From a checkpoint of a small audio frame classifier.
Model: arch mobilenet_v2, depths [3, 3, 3, 3], widths [128, 160, 200, 248].
Training: muon at rate 0.011, 12200 steps, held-out accuracy 100%.
Data: trained on synthesized solo parts of chorales (CocoChorales), 39062 training examples, 80.0 epochs.
Rows from block 7, named by matrix and row number. Rows with one number belong to one channel. Each number is 200 + 20 x the weight over its row's rms, rounded and kept within 0 to 999. All counts start at 0. After the name is the row's rms in percent of the matrix's.
# convs0: expand pointwise conv (model.blocks.7.convs.0.weight, 1200x200x1, standardized in use), inputs 100-199
# convs2: project pointwise conv (model.blocks.7.convs.2.weight, 200x1200x1, standardized in use, transposed), outputs 100-199
convs0.799,042,196,199,220,168,204,231,208,226,151,190,207,189,181,246,183,179,200,160,196,220,208,211,201,184,216,224,194,210,222,199,201,149,183,218,190,182,195,219,208,187,219,171,178,184,222,247,220,196,216,167,178,170,202,185,222,177,220,234,210,213,194,248,196,193,213,194,245,173,202,215,196,184,193,195,239,216,227,228,178,192,212,232,173,225,172,214,189,204,204,166,192,225,224,230,180,199,183,217,143,234
convs2.799,023,228,195,188,197,194,203,187,219,153,191,203,192,184,206,199,168,227,168,123,208,197,205,177,234,203,191,181,210,179,199,200,180,162,221,178,196,208,211,244,219,233,218,245,197,208,231,223,177,237,199,177,194,210,189,173,198,199,226,212,229,193,230,198,169,201,193,205,151,171,220,171,178,193,187,200,193,269,211,207,186,234,197,205,188,205,201,211,218,212,192,222,215,220,200,205,230,199,227,200,181
convs0.800,039,165,200,191,200,218,211,186,190,197,198,156,199,165,237,211,211,193,196,202,207,199,200,244,223,191,217,212,207,215,179,228,228,211,219,200,207,227,201,188,182,193,197,195,201,218,168,213,230,211,211,191,233,216,205,213,158,212,211,220,202,207,208,223,201,175,175,180,177,225,205,191,232,181,176,210,164,176,185,171,174,184,209,171,210,181,184,177,182,209,155,228,188,212,209,180,193,188,191,148,226
convs2.800,034,193,188,202,183,201,174,201,180,196,197,217,197,204,194,216,187,201,235,201,192,216,200,200,175,210,193,185,232,209,200,167,184,179,198,187,163,197,207,226,203,252,199,214,194,220,214,213,196,177,204,218,181,221,204,191,204,186,191,171,163,172,237,189,177,236,175,238,196,188,214,244,216,222,184,188,213,208,211,185,183,185,180,193,198,201,217,171,194,241,176,153,207,190,206,221,181,233,184,177,209
convs0.801,037,193,163,153,199,198,214,184,234,196,182,160,192,166,197,183,169,202,211,224,201,214,238,222,215,192,183,203,209,221,184,170,203,210,192,165,192,218,208,180,168,169,205,207,229,185,206,198,162,254,198,220,242,193,167,234,210,205,185,201,155,202,185,232,170,204,184,200,223,207,194,190,181,217,240,219,202,171,230,205,191,186,213,200,172,194,184,196,180,197,183,214,225,201,221,207,223,170,202,210,222
convs2.801,038,227,167,185,199,194,209,192,130,176,227,197,176,211,191,202,185,222,205,194,194,208,197,207,223,187,199,174,162,215,184,198,256,218,208,203,205,192,192,193,230,193,194,186,175,190,195,181,183,200,179,184,209,217,168,188,181,165,183,198,212,215,205,246,198,175,209,181,161,180,181,213,223,207,194,219,201,218,197,203,172,201,212,203,202,243,185,186,250,211,218,197,186,176,230,188,213,192,213,192,171
convs0.802,034,175,227,180,190,198,215,195,207,200,198,167,212,191,203,212,156,198,186,210,185,197,220,199,200,243,175,177,188,224,176,231,216,226,245,185,172,186,220,162,183,210,197,204,233,204,165,226,205,223,209,231,199,205,201,254,183,168,192,228,202,216,242,197,188,219,206,219,193,198,212,203,191,201,189,215,171,203,200,179,216,199,179,197,219,201,204,179,158,212,151,209,182,224,200,184,181,188,187,187,245
convs2.802,025,181,200,187,181,198,161,176,191,188,224,225,252,194,161,206,225,226,198,221,199,214,193,198,242,245,199,202,247,216,219,188,187,187,237,201,193,205,192,230,191,203,206,239,175,234,202,202,154,171,197,195,236,226,194,231,208,166,216,163,197,198,233,203,186,225,215,191,192,196,212,208,210,209,182,182,206,214,226,190,186,205,199,204,206,203,175,213,217,217,185,163,213,221,217,215,207,213,204,197,241
convs0.803,043,163,208,199,167,231,182,218,187,204,191,158,194,219,216,168,194,226,171,228,197,195,194,204,239,200,201,188,203,199,198,214,225,216,182,177,180,189,162,198,189,186,219,186,241,165,199,213,183,224,191,223,224,221,193,221,200,186,174,212,236,202,223,205,170,180,195,203,241,173,163,222,170,196,188,187,178,182,193,198,231,201,178,182,205,224,189,219,205,205,193,199,201,227,207,241,180,187,200,220,223
convs2.803,048,213,207,222,192,231,168,195,188,225,223,225,202,174,189,177,211,213,202,221,217,209,179,197,226,224,221,211,211,204,200,179,194,203,226,191,186,173,247,203,222,216,206,220,185,213,187,224,190,140,201,203,176,182,207,225,189,162,166,219,204,220,230,211,167,201,187,216,237,188,188,202,233,197,190,180,210,222,223,236,209,260,185,203,208,160,203,182,176,213,172,176,183,219,253,221,187,217,180,186,222
convs0.804,043,198,190,180,192,184,188,180,226,197,200,188,183,179,156,209,177,197,188,209,201,193,248,171,200,217,209,160,203,180,196,229,213,189,204,190,205,206,187,205,188,197,201,180,180,227,166,225,221,191,203,170,187,188,193,239,210,170,210,212,231,216,205,214,203,242,192,183,219,250,224,202,208,211,180,201,173,217,188,181,205,181,196,200,196,212,235,194,188,238,218,221,193,186,237,204,147,205,208,181,189
convs2.804,035,192,236,176,208,209,200,182,184,213,193,169,215,195,189,212,205,198,200,207,187,185,167,206,224,227,209,209,208,206,211,232,194,250,152,207,241,153,180,182,177,187,196,178,193,178,180,182,168,268,211,193,213,194,174,199,225,204,230,218,242,188,164,199,204,202,229,209,179,205,187,214,214,169,192,202,176,238,193,208,196,192,178,185,188,204,175,197,204,185,166,218,242,209,214,175,173,173,206,208,205
convs0.805,055,212,213,180,183,169,183,207,173,203,248,190,227,193,233,198,166,207,183,220,195,215,232,216,204,229,165,175,186,206,221,201,183,204,238,210,181,218,163,196,186,222,208,194,198,202,224,212,187,195,190,219,195,215,227,230,181,204,200,221,243,192,234,221,183,199,212,197,233,167,216,221,214,196,221,197,187,213,187,183,167,182,178,211,177,192,189,215,204,207,171,185,187,191,166,191,182,203,247,186,251
convs2.805,053,190,195,220,212,197,201,211,229,204,200,207,212,181,191,188,211,240,196,221,189,225,207,198,236,193,196,223,230,219,220,219,173,192,176,163,193,221,213,205,203,140,170,211,193,216,196,205,157,203,205,181,243,227,219,204,204,200,244,191,206,189,225,211,184,221,183,209,200,209,199,196,187,205,195,189,202,206,193,198,215,208,161,202,173,160,190,191,147,212,187,195,195,238,214,206,206,211,185,235,198
convs0.806,042,212,180,194,214,196,207,233,210,221,225,200,184,188,172,194,178,177,200,250,213,216,226,187,198,195,193,213,210,230,183,203,218,188,236,185,184,186,180,215,193,201,194,133,236,208,186,223,201,181,225,195,197,233,217,190,186,186,182,217,230,185,208,206,207,189,211,222,203,193,223,169,186,200,205,230,197,212,152,185,186,191,218,217,204,174,199,179,217,209,164,196,215,220,231,190,217,203,193,213,226
convs2.806,034,184,173,205,186,197,219,181,155,186,176,205,183,178,186,194,193,174,184,194,192,233,207,170,219,219,167,203,174,204,224,194,192,209,213,179,211,185,215,197,215,167,224,209,195,196,198,189,191,189,185,193,161,179,208,180,169,195,168,197,183,176,164,198,223,212,234,171,221,195,171,221,216,213,193,213,204,225,187,185,177,227,217,186,220,179,181,173,233,194,156,192,198,206,184,155,190,207,195,206,190
convs0.807,035,193,207,189,153,193,205,203,213,207,174,174,194,144,210,189,185,191,172,215,188,186,253,239,213,202,202,222,221,234,167,205,233,202,203,155,192,208,194,207,153,191,154,202,210,213,183,235,203,208,229,199,218,210,177,229,185,177,180,221,201,183,225,211,215,207,220,225,205,229,214,213,193,191,179,217,181,188,198,207,213,207,189,184,201,187,207,183,206,218,172,159,213,199,222,189,190,192,210,167,226
convs2.807,020,208,222,215,176,175,199,223,173,199,196,227,205,183,186,185,221,243,201,186,196,226,221,192,252,189,207,213,204,200,208,197,218,189,211,181,197,219,195,264,207,174,170,218,169,218,188,191,200,175,190,195,211,207,167,172,176,141,209,174,218,221,223,197,190,211,225,204,175,211,212,216,223,182,146,213,208,241,196,215,212,231,167,169,200,262,181,189,202,206,178,182,190,224,205,197,205,210,192,202,211
convs0.808,050,152,178,188,195,211,179,182,224,191,166,211,177,177,209,170,222,155,197,171,208,204,199,241,215,177,227,214,221,200,181,218,219,193,158,206,183,185,208,185,176,205,197,165,225,206,215,206,198,214,195,232,211,184,226,216,185,197,177,199,192,201,186,215,188,203,195,190,170,231,205,184,199,194,190,257,220,173,218,191,187,213,174,192,198,225,190,188,173,167,181,184,212,231,189,210,241,189,223,209,199
convs2.808,039,211,210,195,199,221,228,188,177,192,209,218,215,217,183,209,178,202,217,249,207,227,211,192,219,238,191,171,235,191,222,193,189,226,235,194,167,198,239,226,220,226,223,207,215,215,174,218,213,203,197,200,201,208,192,178,190,181,231,241,229,192,234,173,197,201,215,203,230,198,197,205,193,227,203,196,180,217,219,184,225,187,258,250,199,193,227,209,197,218,210,215,204,205,207,221,205,220,202,227,235
convs0.809,038,194,197,191,192,214,213,196,219,185,225,158,221,179,172,184,210,191,191,178,182,194,226,233,189,228,181,202,187,225,192,229,200,233,200,206,197,168,178,168,180,207,213,172,210,178,181,202,210,230,184,200,213,226,166,226,199,195,211,185,199,219,213,216,205,217,189,204,211,242,228,195,238,224,218,210,195,212,191,207,191,206,194,186,191,171,224,208,170,248,197,221,188,207,182,203,169,179,194,149,217
convs2.809,035,227,247,151,175,207,200,164,177,178,156,214,159,178,193,228,183,164,197,177,190,187,186,207,196,236,206,194,201,195,225,244,186,189,203,198,190,142,199,197,220,176,211,170,155,201,225,168,174,188,194,182,196,188,198,175,237,190,202,238,235,200,213,220,205,211,205,168,204,208,193,172,189,217,192,212,163,203,211,186,213,198,222,183,207,199,192,212,195,206,191,195,203,212,206,201,195,222,226,228,196
convs0.810,044,201,225,177,192,181,218,172,211,201,217,202,194,163,204,166,205,170,183,216,216,192,226,232,205,178,217,173,215,210,182,242,194,214,225,194,202,203,202,173,163,238,184,164,197,196,216,209,204,193,231,218,211,210,193,215,181,173,231,229,172,186,241,199,184,198,238,236,202,203,212,223,225,185,206,215,150,203,182,196,197,206,220,210,197,173,218,154,210,176,193,208,195,174,219,204,185,209,184,182,215
convs2.810,037,213,226,208,197,194,198,178,183,195,204,224,182,200,189,210,165,221,180,188,186,229,209,178,209,189,184,183,204,155,224,204,181,208,191,220,233,243,213,201,195,222,188,223,169,207,239,170,204,201,189,175,206,193,168,193,223,192,189,225,187,255,219,226,188,198,203,181,190,172,233,183,182,243,200,192,179,225,200,209,207,224,203,207,198,175,172,207,192,203,239,208,216,215,175,168,218,218,213,223,195
convs0.811,164,202,227,226,186,191,196,193,152,175,188,228,171,223,167,221,227,191,180,212,170,194,217,193,187,189,232,183,203,166,202,194,191,192,232,215,190,174,203,174,218,165,197,177,181,192,213,204,206,223,214,181,208,178,202,212,205,198,190,245,199,223,191,189,195,201,173,158,225,205,157,187,189,216,194,201,182,195,208,234,199,201,192,224,169,198,192,198,183,212,177,168,192,193,214,213,228,197,179,187,185
convs2.811,160,190,205,182,208,192,183,218,262,208,165,203,216,188,235,182,208,187,212,208,216,221,193,213,223,188,187,153,220,257,218,200,203,228,170,190,174,233,210,227,206,256,223,201,206,219,183,213,191,177,182,194,190,188,231,184,201,228,188,213,207,162,211,205,199,216,195,214,239,199,185,227,211,200,196,216,217,195,187,169,179,188,176,197,196,184,182,204,209,198,215,214,202,186,202,222,185,199,193,188,191
convs0.812,038,171,201,172,168,220,216,218,220,199,170,211,197,178,166,191,193,153,187,221,179,166,226,211,180,218,176,198,222,214,182,212,194,206,181,211,185,162,208,183,171,179,186,179,226,198,197,212,217,183,225,208,181,185,213,226,200,189,200,208,198,197,201,179,189,204,187,192,220,198,191,178,228,193,178,263,213,209,198,169,205,158,226,179,212,180,199,206,179,220,199,220,207,182,198,205,175,208,197,191,232
convs2.812,025,210,186,217,222,206,174,160,213,191,237,178,192,192,205,218,231,257,220,215,184,222,197,195,237,211,219,217,225,192,189,200,199,170,171,159,192,213,159,211,223,234,205,237,181,210,181,208,223,227,202,196,195,179,187,209,170,212,217,207,169,177,200,200,167,174,209,234,186,190,198,223,224,222,202,199,172,208,204,221,195,218,209,206,186,228,169,193,190,188,222,223,208,241,205,193,191,228,206,203,196
convs0.813,123,205,202,228,236,182,199,179,214,196,229,207,186,213,222,180,211,213,214,198,172,207,197,205,203,198,215,193,214,196,219,187,208,181,202,220,211,222,189,228,220,213,186,203,198,200,169,185,173,210,192,201,187,206,224,197,200,214,178,246,185,229,173,188,216,215,193,216,218,215,170,160,184,211,154,198,166,239,187,177,221,211,187,173,184,189,237,205,203,214,180,181,233,193,187,196,176,209,206,230,218
convs2.813,119,251,187,186,197,204,218,239,218,194,156,212,218,193,199,208,201,235,187,231,228,197,195,204,221,214,181,216,170,194,198,200,210,212,202,189,205,229,238,158,216,192,198,228,228,211,218,190,204,205,203,182,217,205,172,257,181,192,224,161,235,186,174,191,186,210,194,200,226,179,199,217,209,209,204,210,196,190,191,210,174,161,205,227,170,158,222,181,221,198,201,196,196,190,194,192,204,195,216,201,186
convs0.814,080,186,223,210,219,194,245,197,198,215,170,197,194,206,231,223,221,210,168,204,212,225,197,199,255,209,217,175,227,207,227,182,206,198,193,215,207,200,224,190,210,191,173,182,210,181,185,181,223,216,215,235,186,223,177,224,224,213,186,172,204,184,185,219,205,169,219,202,236,184,189,176,209,188,164,183,171,220,158,186,209,198,196,219,194,180,164,143,214,207,201,199,202,221,212,201,214,228,212,163,196
convs2.814,075,226,195,215,225,195,212,178,244,239,202,217,218,186,185,178,189,209,218,219,212,235,193,222,177,226,187,196,206,195,217,202,205,242,243,187,206,212,219,192,234,237,185,168,180,233,183,209,223,211,201,184,212,207,186,191,205,191,170,222,183,216,216,206,211,194,199,194,175,215,205,217,187,239,197,190,207,174,225,188,186,193,202,193,215,210,230,231,170,201,180,184,180,166,195,173,205,171,185,225,211
convs0.815,139,208,189,172,167,171,159,159,164,202,164,192,177,196,220,232,178,206,180,211,219,222,181,196,199,201,215,193,168,239,224,181,213,167,198,205,226,246,234,228,201,211,216,170,177,195,211,174,216,229,197,178,201,173,212,183,203,188,212,183,197,187,180,192,214,194,213,208,189,224,221,175,190,205,221,202,223,195,218,218,187,196,170,213,214,219,206,199,167,189,172,208,198,169,218,178,164,197,226,201,213
convs2.815,130,189,170,177,162,202,203,167,225,191,216,191,186,187,186,174,181,197,158,194,183,193,171,205,179,203,171,195,165,204,206,189,222,211,219,192,215,245,221,188,183,158,219,250,196,211,199,160,199,171,191,169,236,194,182,201,202,236,156,211,224,218,194,226,219,189,212,199,216,212,220,188,228,166,221,201,210,184,205,184,200,177,199,225,192,224,239,239,216,218,233,204,232,221,206,194,199,200,189,183,195
convs0.816,196,167,232,185,219,182,192,207,214,183,170,183,201,217,190,186,229,197,209,217,200,206,243,192,180,204,220,203,171,151,181,249,216,220,171,190,223,218,207,208,152,177,172,207,199,175,175,171,244,165,193,173,213,202,202,203,190,195,214,210,195,207,197,216,228,204,199,187,170,198,203,193,227,199,218,210,208,231,217,194,190,211,212,207,237,203,193,195,216,191,204,228,229,204,209,215,239,196,233,223,200
convs2.816,163,190,172,202,191,257,223,218,199,209,204,186,184,177,209,200,164,189,197,192,220,167,155,172,220,176,209,190,208,200,192,186,202,215,191,212,179,181,191,182,202,197,196,193,197,211,211,215,206,217,259,218,191,193,185,197,201,204,214,216,216,208,200,223,188,175,186,207,257,216,198,207,246,183,199,117,188,193,177,215,193,193,165,216,243,219,190,204,207,195,211,215,213,216,187,212,198,186,207,202,195
convs0.817,045,194,221,192,205,196,199,143,205,225,198,182,157,178,230,184,200,206,205,187,184,192,177,253,214,210,173,163,211,224,198,206,198,205,205,192,207,233,165,184,166,227,202,166,171,199,194,181,196,216,220,208,215,191,191,210,161,189,172,202,194,192,231,192,215,194,207,216,208,229,206,236,205,213,197,182,158,171,234,185,196,209,237,189,177,188,211,165,193,234,186,196,208,194,211,213,173,188,216,177,204
convs2.817,040,206,191,177,204,194,187,179,182,151,187,195,188,183,197,197,219,218,203,189,181,249,190,173,206,184,202,207,221,165,189,187,196,191,216,199,186,192,194,200,218,197,220,179,166,207,238,162,155,161,202,169,209,190,180,164,218,173,186,219,220,204,222,187,186,200,187,175,200,179,177,223,182,173,212,201,210,167,212,198,213,167,200,181,199,200,166,211,215,188,182,199,215,188,169,199,245,214,200,203,224
convs0.818,049,208,186,188,206,237,195,200,215,181,223,211,191,190,201,171,180,177,188,213,159,223,203,179,210,183,200,210,193,212,181,200,209,202,164,223,157,184,203,228,191,218,204,198,197,160,215,202,193,174,191,205,201,228,216,227,151,189,200,213,189,182,224,233,185,179,190,193,254,208,217,236,224,196,198,200,183,151,193,205,211,190,224,198,155,167,193,186,193,229,213,205,207,213,233,212,220,226,185,208,189
convs2.818,039,192,150,182,183,185,191,176,215,179,188,244,217,194,167,208,167,222,190,206,164,187,213,179,206,201,186,192,203,195,204,187,182,250,239,200,169,218,231,225,228,175,196,205,177,211,225,203,218,151,187,170,200,205,193,169,195,191,197,204,197,224,283,220,210,215,194,202,211,181,188,212,197,203,190,212,173,226,186,222,223,210,215,172,204,227,183,208,221,206,228,177,217,159,174,198,223,234,199,225,200
convs0.819,040,185,186,171,167,209,180,179,186,201,185,164,198,181,188,198,221,195,191,201,198,240,233,233,204,171,200,185,188,210,199,225,167,213,229,194,181,196,198,192,169,212,195,178,202,224,186,232,161,212,201,216,211,220,145,209,186,198,196,236,207,198,194,193,181,213,206,248,194,225,197,205,199,201,219,211,178,206,219,198,176,186,206,199,197,210,207,231,173,177,171,221,200,204,228,190,199,201,230,174,207
convs2.819,032,196,198,191,195,210,205,175,204,222,179,231,156,189,202,191,192,182,250,249,199,207,221,183,164,206,186,177,222,197,195,229,157,223,176,211,167,177,189,196,190,201,211,190,203,203,206,196,249,207,188,195,179,267,211,192,233,175,174,136,179,184,220,198,196,189,178,211,158,192,185,195,211,182,195,197,205,250,180,196,170,204,171,210,203,188,191,190,184,230,203,215,189,209,172,209,210,219,196,197,186
convs0.820,174,200,226,170,236,189,167,197,264,206,214,203,203,214,197,196,178,194,205,210,204,217,200,194,213,180,196,185,209,239,213,212,221,197,204,181,201,195,192,217,225,203,218,210,168,209,175,262,181,189,179,215,185,189,215,206,172,215,179,223,213,191,231,182,200,187,190,207,204,162,188,193,153,178,219,244,213,185,205,221,171,189,196,188,225,192,159,198,212,175,204,189,196,175,188,205,182,227,225,225,212
convs2.820,192,240,183,192,212,200,162,158,200,147,204,192,199,220,204,233,180,187,209,200,228,221,213,208,201,166,192,212,217,210,212,204,222,218,221,193,219,210,188,196,200,189,207,162,171,167,177,228,202,204,200,225,159,199,202,211,184,237,177,224,185,176,172,168,209,186,175,218,196,169,217,195,183,182,208,213,185,212,224,204,167,149,199,197,200,219,162,183,199,195,201,194,177,174,172,211,187,204,223,187,163
convs0.821,037,175,199,172,177,203,208,209,187,215,204,162,210,148,223,191,193,175,202,196,197,209,226,242,211,202,183,204,195,248,170,225,206,199,220,167,192,228,201,170,196,183,184,187,216,207,161,230,217,207,241,225,231,211,194,200,145,184,194,247,226,203,211,218,192,203,197,208,211,248,209,210,205,190,182,184,172,201,209,182,189,196,193,214,216,197,196,194,167,213,161,204,183,219,215,200,189,188,202,163,196
convs2.821,027,171,192,210,180,194,182,240,173,186,215,236,216,177,202,213,221,190,216,175,190,248,206,188,165,205,165,164,202,194,178,176,182,186,200,192,178,190,213,242,213,184,200,228,189,223,166,217,167,162,201,208,186,209,184,194,209,165,195,184,201,175,241,167,192,211,214,207,168,214,208,190,212,222,178,193,207,212,217,163,173,226,187,186,193,218,176,188,197,204,185,160,209,221,218,219,196,229,204,172,206
convs0.822,094,212,208,183,200,169,180,209,186,216,166,239,237,194,229,213,227,227,185,157,174,218,202,197,241,212,238,210,180,211,166,208,178,181,178,196,195,214,217,185,206,180,212,216,174,214,179,188,195,212,217,202,210,230,195,197,195,201,201,180,211,186,190,180,225,195,194,211,189,212,175,159,201,221,210,152,167,213,178,189,224,212,189,214,205,225,209,191,190,223,218,202,202,169,199,188,193,209,200,181,212
convs2.822,096,209,193,216,183,215,215,188,187,193,218,162,141,199,197,185,189,208,154,210,224,172,247,205,207,189,183,179,205,237,200,158,245,202,213,222,225,182,182,240,213,192,192,202,194,197,194,205,196,223,200,216,192,176,188,232,199,214,183,196,209,231,165,197,159,192,217,198,171,194,171,242,214,177,202,207,199,164,198,220,174,238,199,187,205,205,202,198,211,169,179,186,203,217,206,215,212,239,227,200,187
convs0.823,074,179,177,204,227,217,218,196,204,183,198,207,217,234,206,189,219,206,152,199,173,187,220,210,200,188,209,187,257,211,190,229,199,171,216,172,170,197,203,184,186,171,193,195,196,214,155,232,198,221,220,212,218,208,188,197,226,194,203,231,189,190,181,203,205,195,142,195,204,200,173,216,183,241,211,234,209,194,184,205,220,185,192,185,174,180,205,210,185,192,225,185,209,231,217,181,171,212,192,175,178
convs2.823,085,174,198,200,205,223,188,215,201,204,198,208,192,206,193,190,197,216,218,230,196,207,207,213,192,179,209,199,172,182,232,190,216,244,205,170,193,165,214,211,182,150,200,184,195,213,192,226,181,189,189,199,212,202,217,178,230,196,214,179,160,215,231,163,175,238,207,205,199,186,227,213,181,226,216,175,208,183,194,201,179,211,206,227,185,206,172,204,221,230,158,190,240,186,213,219,225,228,156,210,206
convs0.824,099,208,181,203,197,204,167,199,183,181,192,215,221,245,214,187,191,174,217,180,221,214,200,235,216,185,208,179,201,208,187,185,201,186,213,199,185,216,214,221,210,176,165,203,177,220,230,197,185,216,181,187,225,159,202,226,204,222,190,237,166,183,194,192,234,204,203,194,247,171,197,200,192,196,174,220,230,178,221,215,231,187,176,206,203,189,173,206,223,216,229,194,219,177,193,196,221,200,181,204,180
convs2.824,108,225,188,189,196,198,205,211,181,185,227,198,192,193,223,189,160,192,199,222,176,184,210,205,219,198,171,190,201,201,184,189,187,197,224,192,224,223,191,254,198,195,181,204,177,189,216,190,175,205,198,216,209,204,193,211,207,212,164,151,237,185,212,234,232,160,179,188,181,240,191,220,258,219,243,214,197,192,209,217,190,203,194,223,207,180,232,197,220,213,203,208,194,187,180,204,204,215,206,199,193
convs0.825,051,194,186,201,222,177,196,227,189,166,193,224,174,214,196,205,208,206,203,196,208,228,237,212,190,235,194,154,232,217,190,242,237,194,229,166,162,229,172,189,176,247,191,175,222,219,199,197,211,204,186,203,192,176,193,228,162,198,199,223,185,249,217,196,166,206,206,194,224,175,228,207,201,219,228,173,186,190,198,173,221,198,196,202,208,214,202,188,214,191,179,216,203,230,190,196,207,204,182,168,181
convs2.825,038,205,180,197,197,209,185,183,210,223,197,186,192,183,191,177,206,198,205,228,175,184,205,173,232,182,203,219,193,185,185,209,162,186,190,199,214,176,175,225,154,216,196,268,219,187,174,206,179,192,201,205,203,196,195,204,202,213,201,181,180,209,151,173,175,205,166,211,159,214,183,180,202,241,192,193,193,213,206,202,223,197,183,185,204,194,197,204,163,189,206,183,204,200,217,227,191,190,202,202,196
convs0.826,128,215,212,205,189,207,190,195,201,210,210,194,197,176,180,201,202,208,185,197,194,197,191,187,205,213,181,165,170,175,229,202,184,179,158,188,189,201,200,209,185,171,207,170,196,223,167,194,185,186,209,213,197,180,205,189,193,195,213,178,170,222,210,220,224,189,235,191,185,218,239,201,203,191,182,200,214,221,216,196,209,228,205,185,200,203,191,236,208,208,210,218,192,229,195,226,181,178,254,193,198
convs2.826,117,184,216,231,182,201,178,194,216,221,207,146,211,206,190,190,174,196,200,181,193,204,195,210,187,182,203,173,186,203,225,211,206,188,152,206,164,209,216,188,173,204,174,191,179,195,180,214,222,161,205,205,169,200,193,202,202,212,238,185,158,224,213,207,219,195,204,179,175,225,208,204,234,182,209,209,167,209,204,244,222,211,215,196,186,192,191,208,214,226,222,215,180,259,208,204,209,158,176,217,187
convs0.827,037,163,242,204,164,223,195,168,211,229,208,169,212,203,193,226,234,195,213,204,189,194,225,230,175,216,210,201,174,179,196,219,198,195,231,181,195,176,186,202,190,180,171,220,179,247,175,204,174,209,214,185,227,185,203,217,149,189,219,229,206,189,227,186,184,194,220,256,195,172,206,216,226,215,181,205,195,224,181,231,239,191,193,161,222,198,186,196,201,206,219,218,206,177,207,206,212,228,183,217,189
convs2.827,027,225,254,196,208,180,180,186,182,185,169,219,203,205,172,187,226,215,207,204,192,219,167,175,211,246,227,190,186,189,188,165,211,187,178,191,185,172,191,233,217,257,193,180,203,208,167,201,220,205,187,163,221,216,218,221,190,212,198,242,210,202,193,178,197,161,200,220,176,196,198,212,205,208,160,220,195,218,211,204,227,223,211,188,205,229,177,183,167,220,207,195,204,217,177,222,181,249,235,183,195
convs0.828,036,190,196,202,185,185,209,177,249,224,191,191,195,181,199,196,177,177,189,209,183,164,247,197,191,196,183,173,220,211,178,213,182,198,223,161,154,206,220,180,170,227,173,160,199,206,159,210,201,226,239,200,211,230,166,225,174,178,219,215,206,219,229,206,196,207,230,221,200,192,222,206,237,219,183,197,182,194,187,212,176,185,200,223,179,210,243,189,179,199,200,224,199,173,201,197,191,198,195,198,217
convs2.828,026,225,231,187,201,203,190,152,157,227,197,205,216,199,176,221,208,199,195,179,185,203,187,209,223,264,219,188,177,215,216,212,192,216,196,206,217,174,178,222,178,225,188,186,186,198,197,192,182,186,194,192,230,231,234,187,201,213,210,189,220,192,195,186,174,190,218,195,192,190,199,202,201,205,176,192,179,213,199,209,209,176,197,174,187,207,183,201,252,200,219,206,217,210,232,195,218,198,226,235,176
convs0.829,181,198,192,194,197,161,187,209,205,245,234,175,222,218,192,226,198,190,206,210,177,200,191,207,206,213,264,169,223,198,218,168,217,168,182,197,222,206,214,186,205,164,196,238,206,221,203,195,210,194,174,207,216,205,206,219,208,229,196,182,216,203,180,212,190,200,188,167,221,193,187,175,230,173,194,200,219,192,193,228,212,211,216,205,169,249,186,179,148,218,220,186,174,210,202,221,205,221,222,158,226
convs2.829,163,187,200,228,207,202,201,214,207,211,186,180,149,179,195,214,201,197,174,180,200,178,167,226,225,157,222,225,191,177,225,225,211,208,186,194,208,200,185,196,221,203,190,212,194,207,195,217,191,191,192,231,169,221,234,207,186,173,217,228,202,200,160,153,237,185,180,174,224,228,207,209,205,181,207,211,172,221,217,196,246,193,188,194,183,192,186,189,177,203,193,171,216,192,182,199,218,198,183,219,209
convs0.830,053,152,218,216,189,194,179,181,196,194,186,179,202,193,202,201,215,177,183,198,202,168,219,175,187,205,220,211,189,176,201,246,197,226,187,179,199,207,207,173,157,196,204,200,196,202,177,202,186,169,217,181,224,216,204,212,208,203,179,198,198,167,207,174,216,229,215,215,174,189,225,174,247,190,253,245,162,215,216,204,219,196,192,207,205,188,198,200,218,234,207,202,232,227,211,204,193,182,226,201,200
convs2.830,053,176,154,178,205,228,217,210,190,178,235,191,180,176,195,191,195,203,221,231,216,230,182,174,176,187,196,208,194,213,205,187,185,238,199,208,190,191,172,178,191,160,197,185,181,213,218,209,201,194,220,190,226,189,212,197,175,197,183,221,194,193,205,185,206,160,194,211,244,220,200,189,168,190,202,164,211,219,203,184,195,199,202,182,215,220,209,206,197,193,174,201,182,194,224,209,225,175,183,211,202
convs0.831,130,232,194,187,183,223,203,198,220,201,220,190,180,219,235,212,182,218,194,190,186,173,220,203,225,192,242,210,212,184,191,218,210,187,229,185,215,195,172,194,189,206,204,197,222,240,162,251,201,179,198,189,243,219,221,232,187,220,209,181,201,234,215,192,202,193,210,177,175,182,194,217,185,200,197,192,172,229,202,183,185,146,186,210,211,198,230,173,168,211,232,201,238,211,200,229,203,183,188,195,191
convs2.831,124,133,205,211,222,218,173,196,205,206,230,204,239,239,183,212,196,188,195,206,195,200,198,209,214,184,228,207,201,198,195,228,198,200,197,200,188,166,268,205,190,203,225,218,220,204,195,198,201,183,183,175,194,207,176,209,219,186,215,188,191,191,184,207,179,204,229,164,217,202,232,178,199,171,200,207,207,175,196,229,180,202,227,214,197,179,211,191,191,221,193,195,214,204,208,147,218,190,199,222,220
convs0.832,107,195,182,207,195,210,190,184,176,189,211,224,164,219,202,202,180,205,213,223,235,190,174,179,242,176,209,182,182,202,202,188,200,205,204,197,214,202,231,155,213,211,194,184,189,177,171,207,184,218,237,161,230,208,206,211,177,192,194,186,196,168,190,150,216,157,210,232,207,165,183,206,195,206,153,201,175,194,186,210,197,186,190,199,218,167,181,220,235,196,204,201,232,205,213,200,194,198,240,217,220
convs2.832,114,211,213,203,158,206,202,205,219,205,198,169,165,197,198,226,213,193,192,238,202,201,167,210,213,202,194,173,212,199,182,174,191,181,184,230,248,229,211,189,229,217,190,202,202,220,201,187,217,209,202,185,178,206,219,203,209,229,204,217,193,217,206,179,201,168,207,203,234,195,205,168,197,172,220,190,192,182,191,211,182,208,209,169,204,180,264,157,229,179,200,186,204,206,217,199,214,171,215,212,211